A small image captioner, trained from scratch.
Model: 16.9M parameters, 64-pixel images, encoder arch resmlp, encoder norm layernorm, encoder num experts 16, encoder patch size [8, 8], encoder layers 6, encoder width 256, decoder width 128.
Training: adamw at rate 0.00089, 22300 steps, batches of 256.
Data: trained on photos with spoken descriptions (Open Images, Localized Narratives), 56.1 epochs.
Rows from block 3 of the image encoder of a small image captioner, named by matrix and row number. Rows with one number within an expert belong to one neuron, the router's apart. Each number is 200 + 30 x the weight over its row's rms, rounded and kept within 0 to 999. All counts start at 0.
Before each expert's rows are labels from the 100 images, of 14848, where the router gives the expert most weight on average: "responds to" is what is common among them. Only what is clearly more common there than usual is listed. The data: photos with spoken descriptions (Open Images, Localized Narratives).
# router: router (encoder.blocks.3.mlp.router.weight, 16x256), inputs 192-255
# up: expert up (encoder.blocks.3.mlp.up, 16x512x256), inputs 192-255
# down: expert down (encoder.blocks.3.mlp.down, 16x256x512, transposed), outputs 192-255

# expert 9
responds to: text has "lights"; text has "buildings"; text has "dark"
router.9,170,185,156,184,177,186,187,175,233,206,159,217,234,217,211,198,153,220,210,263,127,186,201,217,221,225,196,189,224,226,209,161,207,224,211,159,257,215,252,207,150,264,239,165,175,175,189,189,211,237,192,177,266,193,200,221,209,164,215,255,203,176,236,179
up.0,219,140,140,214,179,216,169,224,213,254,221,196,184,125,209,238,171,185,227,217,164,218,187,253,202,192,174,176,202,207,195,228,176,199,155,241,213,218,218,186,150,214,211,196,191,173,205,149,179,154,167,177,226,193,188,213,228,212,171,220,196,157,154,169
down.0,285,244,174,139,208,174,208,223,199,205,176,199,218,241,180,211,220,223,128,205,173,208,208,193,207,127,192,204,190,243,192,214,270,139,178,220,221,195,179,215,182,202,222,209,161,202,204,184,214,170,212,210,180,226,216,233,158,211,181,180,171,239,247,198
up.1,183,184,157,187,161,213,154,202,208,213,201,240,246,214,179,182,223,191,183,218,215,240,184,165,199,233,190,205,192,177,190,234,207,233,207,202,235,191,208,174,179,245,238,226,159,161,193,170,207,193,189,115,238,218,210,249,204,160,218,199,226,171,222,165
down.1,182,241,200,154,195,205,211,211,197,194,160,244,194,213,211,178,242,224,175,249,167,171,187,151,187,223,185,177,210,189,195,200,260,200,226,190,229,190,181,215,201,209,216,177,205,164,232,243,194,207,203,184,233,153,178,240,145,209,178,204,211,235,284,162
up.2,219,216,167,179,178,201,213,184,210,215,212,221,222,231,203,188,206,205,207,216,174,170,220,177,188,245,171,182,168,206,189,176,213,240,245,195,212,186,225,196,170,246,214,223,175,211,216,140,192,164,165,147,239,215,200,204,261,233,252,260,188,166,288,195
down.2,208,225,179,174,188,210,199,179,242,214,192,227,168,201,195,180,193,220,180,229,194,200,197,232,197,182,197,211,229,236,230,213,242,240,132,220,165,201,142,253,163,175,145,184,199,203,199,231,179,172,222,219,210,157,149,184,163,220,224,193,223,269,149,184
up.3,251,167,241,222,173,173,181,152,209,250,207,242,160,161,266,246,185,166,215,143,183,211,196,180,165,185,167,205,204,171,241,222,209,223,185,222,165,144,255,176,169,176,133,195,214,184,196,179,180,214,205,189,166,126,144,156,176,240,206,232,185,201,163,214
down.3,195,215,206,204,179,159,229,233,207,154,227,210,241,200,209,202,174,212,223,174,267,140,184,183,247,164,218,217,198,171,150,261,179,187,226,173,231,215,174,158,218,202,211,255,173,204,226,167,194,201,189,222,134,248,213,180,205,231,221,202,174,187,199,162
up.4,170,213,229,180,227,205,216,199,212,220,166,203,142,266,187,163,176,182,193,139,160,158,227,147,205,196,221,176,222,206,167,164,211,197,250,139,173,189,125,172,205,238,184,195,176,249,181,217,255,224,261,232,173,170,195,194,239,147,208,213,243,197,255,182
down.4,197,136,200,199,231,179,143,243,231,219,144,207,206,179,160,206,194,264,192,117,233,186,205,217,167,187,237,243,233,203,242,187,146,224,192,218,134,211,197,193,179,180,163,178,262,181,186,237,221,217,221,225,161,182,187,208,194,221,207,205,165,233,111,215
up.5,209,210,182,218,237,265,273,172,242,210,180,207,184,124,221,220,207,176,182,179,200,196,151,218,191,199,179,185,217,248,261,176,247,171,190,189,201,177,207,187,213,190,184,270,193,217,224,228,185,196,214,179,174,170,141,191,231,200,202,223,217,250,164,219
down.5,187,220,174,214,288,223,236,187,170,170,189,235,205,241,186,190,241,163,174,225,239,172,199,182,195,186,179,242,179,158,168,169,195,131,254,220,189,223,195,225,151,252,191,257,152,225,223,190,256,183,173,206,214,222,215,218,211,165,233,197,122,178,118,249
up.6,208,177,184,228,272,212,220,195,175,185,186,177,225,185,185,198,170,199,179,209,183,137,222,200,245,197,188,149,149,263,139,187,193,212,223,206,199,196,158,159,238,219,180,247,187,261,153,196,207,218,236,234,112,158,221,172,217,204,228,186,209,238,233,197
down.6,210,198,177,191,183,161,175,195,157,187,185,172,173,177,250,220,172,251,177,238,195,206,187,213,265,173,197,252,243,257,204,166,223,239,163,240,152,215,185,215,148,132,184,159,195,146,209,219,181,177,194,199,186,217,167,204,179,219,237,267,182,231,149,186
up.7,162,183,151,188,178,189,194,170,201,207,197,198,239,261,217,176,192,202,191,240,203,198,193,203,229,207,183,191,166,166,193,178,174,210,210,194,259,193,220,197,202,265,250,205,121,146,210,142,209,220,198,123,242,208,204,240,187,175,214,197,192,146,304,141
down.7,184,215,174,152,174,222,222,236,208,202,144,232,171,195,215,174,213,251,171,256,161,201,228,194,205,220,232,142,228,221,216,211,246,206,189,202,188,214,162,217,185,197,202,174,219,188,250,238,204,190,204,198,229,188,171,243,157,217,196,222,204,245,249,173
up.8,179,208,204,229,225,183,246,184,211,251,149,164,133,235,160,212,239,179,204,202,148,191,261,228,203,191,195,164,180,224,194,157,217,197,213,205,204,178,194,239,213,156,196,167,183,207,199,177,204,225,206,177,197,187,191,180,208,246,200,256,212,225,288,263
down.8,210,237,202,237,185,198,179,195,257,204,150,163,215,194,156,191,214,218,163,200,211,242,197,198,173,170,185,207,180,230,207,142,142,226,173,195,185,195,204,244,188,174,132,185,248,214,175,256,232,164,204,245,188,153,180,167,236,155,250,212,196,197,151,204
up.9,188,193,235,200,224,215,212,215,211,177,180,194,141,280,152,225,191,233,192,220,186,231,220,183,233,191,225,176,205,238,218,168,237,207,235,184,187,171,221,189,226,221,168,171,218,218,182,190,199,213,183,250,196,158,201,214,220,232,234,243,249,222,285,220
down.9,213,161,190,231,202,206,161,184,221,233,178,155,181,179,192,210,185,215,197,184,208,214,197,244,167,192,201,222,213,192,239,132,182,224,181,213,160,234,206,243,116,183,139,210,261,193,177,277,233,191,203,238,192,175,160,131,202,196,258,228,220,225,85,224
up.10,156,178,208,255,238,214,248,206,161,165,229,138,210,230,200,201,157,198,246,160,242,200,263,199,195,156,209,207,174,226,196,203,215,196,228,227,177,202,155,151,155,178,161,111,200,220,205,222,134,184,240,247,170,211,203,183,178,213,173,161,206,191,253,250
down.10,160,199,231,233,207,202,182,233,191,198,186,198,193,207,231,186,216,207,200,167,216,237,190,266,223,184,189,234,189,190,152,145,212,183,226,219,174,171,198,183,205,210,186,219,170,250,234,193,180,234,239,196,141,232,173,105,168,286,179,194,218,187,222,215
up.11,186,181,178,165,175,161,218,153,244,183,222,214,241,305,204,185,227,220,221,229,244,201,211,187,233,216,174,207,178,170,176,213,188,184,261,203,196,210,219,174,202,288,221,192,148,185,210,120,204,215,196,177,256,233,205,226,177,182,213,204,199,146,292,175
down.11,201,153,180,156,190,233,203,225,198,240,158,219,189,215,215,196,194,255,187,221,160,223,228,185,172,244,218,156,223,232,237,203,241,270,202,186,175,206,191,203,216,195,197,163,230,203,239,253,182,203,199,152,239,191,177,211,170,219,187,231,241,231,273,168

# expert 15
responds to: text has "grass"
router.15,207,204,233,149,147,179,208,230,193,236,208,167,184,228,224,195,205,171,238,164,245,226,232,224,187,138,201,195,168,224,191,228,196,177,239,237,206,230,206,190,195,142,209,234,159,208,162,156,190,193,211,237,215,192,220,207,186,216,226,164,179,217,146,200
up.0,171,179,204,171,139,164,178,221,217,177,249,199,218,281,205,197,181,187,207,156,274,222,232,263,189,187,238,189,192,216,191,246,167,196,193,219,233,218,197,192,222,177,187,234,180,187,217,147,172,177,229,222,265,261,192,224,181,186,227,174,147,169,199,184
down.0,255,227,217,189,157,113,194,188,196,212,203,190,200,202,219,212,209,225,183,188,228,163,182,253,170,152,194,242,193,187,201,184,213,182,172,199,201,201,163,201,188,223,222,221,172,180,204,217,191,163,193,241,243,225,191,193,201,186,202,220,198,198,86,203
up.1,211,144,171,141,163,124,180,250,211,219,227,207,227,271,242,204,174,187,187,202,256,211,238,253,185,162,225,251,165,233,200,211,165,181,178,238,208,239,208,193,241,141,175,216,190,179,192,184,150,161,202,175,231,230,252,205,169,220,205,202,188,171,257,165
down.1,206,212,214,214,162,139,212,166,176,191,206,221,163,267,245,211,180,217,203,163,202,206,159,207,152,155,198,203,199,194,209,178,154,173,194,207,166,213,161,193,198,200,228,212,195,214,233,190,180,163,220,255,232,221,167,161,226,202,198,210,197,195,82,224
up.2,183,219,190,208,189,209,170,215,240,236,208,186,206,172,236,216,152,212,214,192,188,231,202,172,222,194,200,170,192,256,204,167,208,222,200,223,206,198,209,242,168,199,197,204,201,200,194,248,200,209,186,237,203,211,173,182,170,235,206,185,236,207,215,216
down.2,206,168,172,242,181,204,210,221,202,218,173,227,206,137,207,190,171,216,206,242,175,234,228,258,166,221,213,178,231,195,270,214,218,207,206,187,198,219,212,156,195,176,201,160,224,211,225,199,206,216,212,170,162,216,262,206,164,208,173,216,243,215,246,138
up.3,213,187,160,163,181,209,262,237,183,236,181,195,266,203,228,175,215,219,261,172,157,219,211,152,198,181,144,214,178,231,216,185,194,192,139,217,191,196,156,183,264,218,210,207,206,172,184,164,198,232,144,212,110,184,158,177,177,242,195,224,219,224,179,220
down.3,175,178,244,203,202,255,219,210,205,171,221,187,128,120,207,203,217,185,198,184,165,217,159,226,157,173,244,157,213,212,183,213,241,208,190,174,153,166,188,180,230,209,182,215,217,193,204,208,168,216,166,216,226,229,174,163,252,219,208,243,238,188,190,170
up.4,159,169,222,185,165,159,191,184,206,158,249,198,190,306,200,222,188,204,232,141,256,231,187,216,196,160,194,148,192,201,185,243,158,197,221,201,189,262,199,165,247,167,194,252,132,234,209,161,188,205,204,221,264,236,202,231,167,168,222,182,148,172,82,185
down.4,248,231,192,157,164,157,185,198,192,195,198,216,190,134,186,245,206,231,163,196,218,189,208,251,202,166,181,213,192,237,207,241,213,159,188,197,200,190,178,186,182,199,218,205,190,204,186,190,159,171,205,224,228,220,202,222,131,196,210,229,197,203,103,210
up.5,191,193,195,164,148,147,210,204,208,173,241,209,193,285,196,227,171,211,215,142,280,228,205,243,212,174,201,178,184,215,197,256,167,181,213,189,197,245,200,193,230,178,191,226,132,214,195,154,189,184,239,231,275,240,206,217,188,197,227,194,156,173,84,173
down.5,258,215,194,172,126,121,177,197,201,201,195,223,218,170,187,242,220,246,166,193,207,182,199,272,205,171,199,225,200,247,199,220,214,187,170,222,196,202,184,206,185,206,220,222,180,188,219,209,178,174,214,218,251,224,205,218,159,183,204,237,192,165,105,202
up.6,210,199,231,181,213,199,236,214,251,211,244,188,204,218,158,179,192,206,218,207,240,219,192,198,163,168,194,150,223,237,187,157,171,245,244,165,109,258,265,205,184,190,244,157,181,187,186,189,218,206,225,200,225,156,161,231,224,189,213,196,199,213,166,207
down.6,184,152,183,179,195,222,206,194,236,215,227,206,169,115,177,226,193,189,144,198,188,234,233,172,195,194,243,199,233,278,159,219,191,202,161,210,153,173,179,189,257,224,204,190,187,182,179,205,168,166,223,217,227,195,204,233,183,178,153,193,253,186,230,180
up.7,226,233,175,202,262,207,205,269,243,257,165,236,140,233,215,197,186,164,159,195,178,170,218,190,229,225,160,218,226,168,159,143,160,229,171,137,199,210,260,212,163,230,181,189,271,217,184,267,214,227,179,227,161,205,178,192,244,180,219,185,176,158,218,193
down.7,201,196,201,222,215,238,246,214,208,253,247,163,177,285,208,152,163,184,234,187,208,235,176,166,220,176,190,202,186,156,234,202,214,194,172,190,212,187,175,205,234,224,187,242,190,247,203,191,206,206,213,179,195,271,210,201,202,182,176,156,200,221,263,178
up.8,154,173,190,156,135,147,194,243,175,188,252,211,217,283,219,199,184,185,226,152,242,223,210,250,203,179,241,220,207,245,199,254,167,181,216,224,217,186,216,160,230,181,200,193,151,196,183,184,141,179,207,205,236,265,225,210,191,217,224,192,196,153,270,203
down.8,241,209,231,199,190,143,184,182,208,212,195,207,207,214,219,196,192,239,198,155,226,173,154,198,154,167,211,200,191,212,177,169,183,157,205,211,175,207,172,210,197,192,261,231,186,212,189,198,207,156,191,239,215,244,166,187,186,203,223,227,196,198,52,224
up.9,225,201,264,216,200,174,205,177,229,198,192,210,178,207,179,186,216,253,225,196,122,208,210,156,200,203,170,198,233,222,122,195,200,213,174,158,139,178,199,259,187,162,173,219,239,254,235,190,217,262,219,209,224,169,175,179,143,198,273,208,241,215,192,217
down.9,218,177,206,205,209,244,235,206,239,198,183,162,215,115,192,205,232,184,244,200,171,237,227,128,207,233,253,151,229,195,191,241,167,229,164,210,219,186,211,176,219,185,221,221,235,226,194,171,175,234,181,191,183,227,217,228,163,188,212,163,251,211,272,140
up.10,163,172,217,163,173,171,203,227,220,163,248,206,192,302,215,221,187,178,227,151,264,240,214,230,207,174,206,171,185,210,193,265,179,189,222,227,215,238,203,174,238,168,190,235,140,207,197,143,164,197,216,208,255,234,226,236,181,185,232,195,168,170,152,177
down.10,261,236,222,159,166,120,196,186,198,201,190,213,203,191,216,235,215,215,166,182,229,174,181,248,195,149,181,217,184,220,199,202,209,170,183,202,207,192,176,197,182,199,236,205,166,189,189,194,193,160,197,246,235,240,197,205,167,181,201,223,204,192,93,217
up.11,196,211,268,232,205,234,222,205,205,174,175,201,131,234,181,141,192,166,223,201,197,152,154,206,180,218,197,153,242,138,144,184,149,201,202,137,222,190,253,178,200,246,235,230,189,232,224,189,251,217,227,210,195,185,241,154,170,230,188,182,216,226,188,221
down.11,218,224,122,196,186,223,254,221,200,190,172,247,205,162,194,213,196,131,200,200,188,247,162,155,227,201,161,245,235,174,169,233,181,157,209,216,219,197,167,215,230,227,168,206,169,133,196,176,167,227,175,195,158,186,205,277,214,192,157,199,209,191,215,201

# expert 11
responds to: text has "white"
router.11,240,199,209,220,223,227,210,251,160,255,147,192,181,152,209,202,226,180,178,234,239,185,259,134,249,182,198,237,213,238,226,186,217,174,178,237,155,185,156,205,184,188,233,160,217,192,176,242,190,214,193,228,165,173,242,201,191,243,162,160,251,265,137,224
up.0,169,190,234,172,217,258,203,246,163,217,162,238,195,186,247,185,226,128,219,252,223,220,205,186,224,212,229,245,203,232,205,187,180,193,205,248,106,205,171,253,224,187,212,176,239,203,222,240,204,227,204,214,156,180,210,219,204,228,225,194,228,227,82,237
down.0,166,249,208,213,212,242,226,193,207,264,168,184,222,166,198,146,220,194,204,178,151,168,165,206,205,144,171,206,175,221,171,163,233,192,227,229,160,169,171,210,153,202,182,197,238,188,230,266,255,175,199,258,190,179,206,204,265,202,188,212,198,259,128,212
up.1,211,199,201,206,209,205,233,233,204,199,164,208,148,227,204,230,159,224,146,168,211,161,217,124,193,211,188,193,255,249,228,208,157,220,238,182,188,190,205,242,168,247,241,231,174,163,208,183,238,218,185,193,164,180,167,204,194,187,197,242,143,239,204,218
down.1,192,206,206,193,152,211,209,175,173,221,194,189,235,178,184,208,206,218,200,190,157,117,162,203,230,179,181,215,173,245,186,190,177,174,217,213,191,235,227,194,231,182,203,220,187,192,240,257,250,169,280,155,291,154,249,195,185,197,219,213,226,239,215,144
up.2,207,182,196,194,202,174,218,170,180,161,261,195,253,170,188,171,230,236,252,197,236,184,177,205,234,162,175,202,182,205,199,194,237,195,188,194,155,142,203,214,210,203,212,213,233,228,137,199,159,210,221,240,241,163,196,190,187,183,195,238,214,173,162,224
down.2,246,173,198,230,247,179,158,158,142,242,172,177,224,192,227,212,228,206,180,207,202,260,259,166,215,241,181,164,197,203,164,225,172,176,243,214,210,176,210,193,206,222,168,182,214,196,202,209,143,183,201,231,196,221,225,200,211,261,214,215,170,171,195,189
up.3,215,188,184,217,162,176,223,181,169,188,169,145,199,131,208,182,174,200,168,187,190,195,164,165,193,249,212,221,226,167,244,244,240,195,179,206,196,188,249,234,166,210,212,199,240,204,163,198,218,190,191,184,215,225,158,200,190,190,113,213,171,210,234,204
down.3,225,183,225,123,241,186,182,242,208,171,169,229,175,227,207,235,166,196,224,211,256,174,229,206,215,214,207,158,173,159,198,236,216,195,164,211,222,218,237,150,213,173,229,168,181,203,176,193,193,172,190,177,185,203,182,200,163,163,242,186,216,176,268,170
up.4,270,190,138,194,216,189,166,259,178,215,193,245,228,111,208,270,193,172,191,167,219,228,165,194,251,233,155,209,231,222,180,205,219,225,179,259,188,185,176,256,244,184,228,161,221,167,193,188,178,212,223,200,209,189,214,218,203,196,205,182,213,170,228,201
down.4,209,233,157,190,265,224,236,182,181,190,176,185,221,171,203,183,184,196,233,223,163,207,178,258,221,203,136,237,168,231,142,230,269,156,222,184,229,187,210,223,202,211,237,206,236,179,202,244,230,175,165,211,217,185,225,251,220,174,161,193,195,281,161,202
up.5,208,136,174,181,218,200,217,236,239,219,180,180,206,236,208,199,204,217,185,193,232,179,216,222,219,224,225,211,245,284,193,220,174,177,173,208,141,145,196,188,193,168,188,230,201,207,209,174,218,232,258,235,195,241,204,173,191,186,207,262,212,183,94,217
down.5,213,244,214,227,194,247,235,157,198,229,211,193,249,198,176,107,220,175,233,182,174,209,213,226,187,151,184,220,202,197,173,228,197,202,194,229,185,232,227,176,190,239,227,198,211,216,222,212,262,173,197,204,189,166,196,156,242,208,226,146,200,211,146,209
up.6,199,212,224,219,171,195,145,186,219,223,221,152,230,174,201,204,175,201,188,139,190,265,176,228,140,182,194,152,205,141,180,197,215,167,190,180,187,155,175,168,222,208,226,230,167,180,215,134,178,179,195,204,166,208,237,192,229,211,184,167,237,221,232,225
down.6,224,205,190,211,220,193,155,227,248,196,197,193,186,209,203,196,169,234,221,177,234,200,225,152,201,271,236,184,178,163,243,158,116,217,174,173,204,207,221,232,243,173,208,178,140,189,202,164,203,192,187,142,222,254,198,226,187,203,142,217,170,109,272,199
up.7,144,160,250,243,214,162,216,179,179,156,187,214,190,199,264,222,216,145,185,177,234,163,209,164,186,198,144,208,210,146,209,232,178,214,244,181,163,165,142,179,167,202,163,203,193,215,183,184,164,246,184,179,245,174,210,186,166,208,209,214,189,160,210,187
down.7,223,210,198,183,198,177,230,202,162,248,195,190,216,244,184,174,195,181,166,156,137,181,207,128,248,206,161,193,242,186,148,153,201,239,225,198,275,212,190,237,203,240,221,241,186,193,170,220,219,203,199,235,232,244,171,168,219,176,210,193,228,216,176,232
up.8,225,222,194,204,216,174,161,224,204,162,192,219,200,172,213,250,201,198,179,158,265,184,142,182,213,252,186,214,197,229,147,202,218,186,197,233,164,213,191,215,200,246,213,228,197,150,220,211,193,196,209,230,211,235,212,245,167,212,218,193,198,203,250,241
down.8,182,257,206,221,248,203,202,245,225,190,166,197,163,219,229,223,215,197,174,259,180,210,213,230,187,208,222,242,190,200,150,237,234,193,206,164,188,188,168,161,193,208,227,231,212,200,134,154,233,204,222,203,177,206,162,224,152,158,211,239,211,242,212,153
up.9,207,177,150,137,201,169,191,217,202,156,172,217,220,191,247,166,179,193,204,202,243,177,236,232,196,228,209,220,186,160,220,191,193,130,201,215,168,156,207,184,190,186,218,244,193,218,198,210,176,150,181,243,223,225,236,254,191,178,179,130,225,194,181,146
down.9,245,153,173,227,173,169,143,186,259,220,197,258,192,126,199,188,210,193,186,234,229,135,214,128,178,190,235,176,164,165,227,238,216,203,182,184,173,208,230,215,190,224,201,196,218,205,193,143,191,171,180,180,187,213,184,233,225,194,220,176,226,159,215,231
up.10,228,201,229,203,224,249,183,185,192,262,196,191,200,243,177,188,190,190,270,204,208,198,176,197,196,203,166,214,190,196,212,213,169,232,206,208,168,157,185,265,215,183,153,221,227,226,159,221,226,250,204,205,195,230,161,173,224,183,177,211,217,178,92,213
down.10,158,194,179,236,205,221,200,138,199,237,198,175,186,224,167,207,167,215,187,114,142,179,189,184,162,176,177,169,219,195,191,224,196,224,176,209,185,204,196,229,236,225,157,136,207,214,250,233,221,186,235,229,214,166,187,126,271,221,227,202,183,221,178,187
up.11,234,174,194,247,162,149,166,153,183,199,198,180,238,240,197,198,150,186,198,178,170,206,230,197,221,211,222,171,125,248,189,188,173,174,210,199,190,172,242,181,205,180,215,196,175,257,162,203,199,183,177,185,228,214,218,207,248,187,209,159,210,194,201,226
down.11,245,237,173,240,199,261,202,166,214,223,209,230,188,266,182,183,163,202,189,190,204,205,184,149,190,167,135,187,232,131,210,244,145,183,180,194,190,214,201,179,171,215,198,202,187,218,158,151,196,222,172,195,129,186,232,182,212,204,186,209,214,171,152,195

# expert 5
responds to: text has "buildings"; text has "road"; text has "building"
router.5,207,206,195,213,205,204,227,226,181,210,209,187,189,105,199,196,215,182,170,175,228,130,218,129,226,218,223,216,241,203,228,240,182,202,142,215,160,211,176,219,182,145,167,197,190,230,206,266,206,232,152,232,211,196,165,270,169,217,227,182,198,226,181,230
up.0,141,202,210,192,204,235,181,189,186,202,183,188,158,168,163,205,193,131,177,206,176,190,218,196,215,166,137,212,224,219,150,202,277,179,198,204,221,145,192,168,168,217,221,216,160,214,150,233,209,193,138,233,202,163,224,165,250,186,201,179,213,194,211,204
down.0,205,181,214,204,178,249,237,160,220,210,223,229,191,192,246,242,223,185,219,145,194,233,196,207,176,134,156,181,177,205,207,193,167,158,234,202,246,216,214,177,187,203,254,195,198,209,235,229,187,193,107,234,219,227,274,180,208,207,219,178,208,207,169,231
up.1,189,160,157,155,166,158,223,231,199,169,207,199,201,117,148,161,199,220,179,181,250,133,212,198,261,199,210,210,261,227,230,205,204,208,185,208,175,254,198,197,215,142,199,178,184,203,187,245,148,179,195,191,245,193,186,253,163,189,206,217,174,205,147,236
down.1,193,205,190,179,226,174,191,267,153,187,142,212,208,108,173,158,208,206,162,233,150,182,242,229,243,222,234,288,221,228,184,194,208,235,195,174,211,206,149,260,226,209,236,189,230,191,230,219,223,229,211,182,228,232,145,223,143,185,171,235,189,194,285,214
up.2,186,175,144,181,200,170,210,181,228,200,227,199,221,104,188,184,215,205,200,156,234,121,191,179,214,203,224,209,218,192,229,224,222,190,165,211,166,220,214,200,199,141,136,179,191,209,243,265,201,198,184,195,202,169,176,271,184,199,228,193,183,241,149,220
down.2,199,211,192,183,215,151,163,268,184,169,143,220,225,97,180,171,193,212,171,257,183,202,236,224,234,214,261,282,230,227,177,184,215,221,175,194,213,218,144,249,234,203,236,181,217,188,232,208,203,222,221,184,213,245,138,233,142,185,169,219,193,207,207,205
up.3,178,229,196,249,218,170,155,183,242,204,226,198,178,157,211,176,237,221,182,277,162,214,190,221,164,210,242,179,207,199,208,171,236,141,263,186,220,144,192,223,178,224,197,184,250,202,220,197,234,199,212,220,177,202,202,216,196,221,211,201,185,192,217,213
down.3,254,227,197,193,200,188,152,151,239,184,206,215,182,214,229,215,180,198,176,178,215,228,207,180,200,124,235,217,274,223,206,205,223,169,156,177,229,225,175,200,147,232,237,177,195,217,189,192,186,180,244,182,231,177,203,219,164,184,175,191,190,231,152,253
up.4,200,184,237,222,182,238,254,181,177,227,181,214,178,140,237,177,227,157,221,160,172,184,175,175,156,207,202,197,161,172,188,181,175,242,236,154,202,145,168,227,178,234,180,191,233,223,234,208,238,252,171,237,165,208,176,126,231,209,189,205,186,179,246,214
down.4,224,220,193,198,222,209,192,170,199,228,233,168,184,229,215,195,219,230,224,179,177,254,158,229,141,172,187,195,198,176,181,175,206,167,215,190,146,229,229,183,190,168,176,207,230,220,187,184,204,173,192,243,156,176,218,126,235,197,209,228,218,196,57,176
up.5,200,235,204,263,219,228,217,210,198,157,168,207,220,100,250,169,205,178,169,206,191,198,252,226,194,173,151,170,201,183,210,205,189,244,218,173,229,156,228,187,146,233,263,223,227,174,218,191,259,243,170,215,213,222,222,168,188,180,233,193,210,174,203,202
down.5,203,254,178,228,216,210,215,162,218,191,226,200,175,178,188,213,239,210,169,188,212,192,132,194,176,170,144,164,213,216,171,164,234,136,207,161,205,225,198,234,216,184,198,239,200,190,212,232,205,216,212,198,228,173,220,187,172,205,195,170,184,196,112,242
up.6,178,206,218,210,220,169,184,198,202,180,212,212,228,171,224,193,189,253,214,181,242,189,214,157,192,199,265,214,218,181,229,228,234,172,189,226,164,183,233,196,207,185,159,180,192,215,182,259,211,217,190,188,186,209,164,236,174,189,200,186,203,233,222,174
down.6,231,200,194,179,168,162,163,283,190,189,176,215,222,146,200,213,190,211,181,261,185,226,235,210,166,181,251,221,237,251,202,167,224,229,177,211,206,186,141,217,169,206,201,179,219,209,223,219,173,203,258,214,205,233,159,193,134,202,187,237,211,224,223,188
up.7,191,160,231,235,169,180,267,204,196,254,232,145,224,176,211,169,139,229,213,232,212,212,183,234,117,183,162,207,203,250,248,208,213,228,230,209,201,235,153,201,199,207,197,172,164,215,192,189,203,243,133,216,262,199,223,187,199,191,223,141,200,251,238,184
down.7,166,189,185,226,201,240,212,187,213,207,166,181,200,194,188,230,256,203,207,221,165,170,206,229,165,188,202,186,142,212,167,216,222,162,206,206,211,152,188,235,233,155,168,185,178,226,210,218,201,196,187,177,180,181,162,208,179,185,209,183,289,231,227,162
up.8,218,210,196,160,189,201,208,252,176,167,242,176,197,161,213,173,173,140,200,210,241,126,242,163,254,219,166,212,221,213,192,204,188,213,183,162,222,217,201,218,257,197,206,201,155,200,209,133,203,179,253,167,244,214,156,242,162,232,212,167,196,179,133,254
down.8,167,187,234,209,208,202,198,202,166,238,212,195,217,180,153,170,209,195,212,261,188,158,202,189,298,208,229,244,200,193,178,262,171,256,228,175,244,199,207,204,199,239,244,192,206,176,191,177,199,220,188,172,250,238,174,205,205,216,202,215,177,193,312,180
up.9,175,200,212,247,186,244,202,172,199,215,170,195,190,87,230,193,198,253,185,224,192,154,191,211,161,222,213,226,199,220,230,199,205,227,156,214,198,172,192,201,188,169,192,240,204,187,209,293,201,238,196,183,172,171,185,213,197,233,229,210,187,214,224,167
down.9,200,206,186,226,173,167,167,237,204,157,162,161,229,139,211,210,195,210,184,243,177,208,182,195,161,175,278,243,195,263,226,174,220,147,182,204,169,199,206,228,194,206,174,192,226,209,153,218,194,232,163,238,205,171,185,194,161,161,187,203,219,251,143,220
up.10,207,184,261,265,212,247,187,214,174,201,198,196,125,201,187,179,198,182,190,219,143,189,154,169,206,229,167,185,197,163,170,201,205,242,191,221,201,176,175,208,189,219,176,251,214,141,202,204,227,200,184,156,185,216,175,123,208,168,209,175,195,219,220,157
down.10,215,229,202,208,221,243,247,220,209,237,207,182,196,284,233,224,231,214,195,218,215,208,178,171,132,168,239,164,188,198,185,205,237,160,189,186,152,198,198,188,213,179,151,235,163,233,200,241,223,181,200,245,188,167,235,145,197,202,228,197,219,209,117,226
up.11,237,244,256,216,178,189,198,234,183,183,171,226,186,198,224,188,205,162,207,190,228,250,206,221,216,157,174,202,200,212,167,236,207,203,195,233,186,179,204,189,170,191,157,221,164,182,187,192,246,223,194,214,180,236,198,209,189,172,251,193,201,208,210,214
down.11,169,226,165,208,167,186,226,159,202,225,180,182,168,168,175,236,238,219,140,138,212,169,206,200,203,175,174,165,173,202,242,253,230,187,214,266,195,167,218,189,157,182,207,226,183,221,223,191,175,197,207,162,244,166,194,190,208,232,197,184,195,213,272,158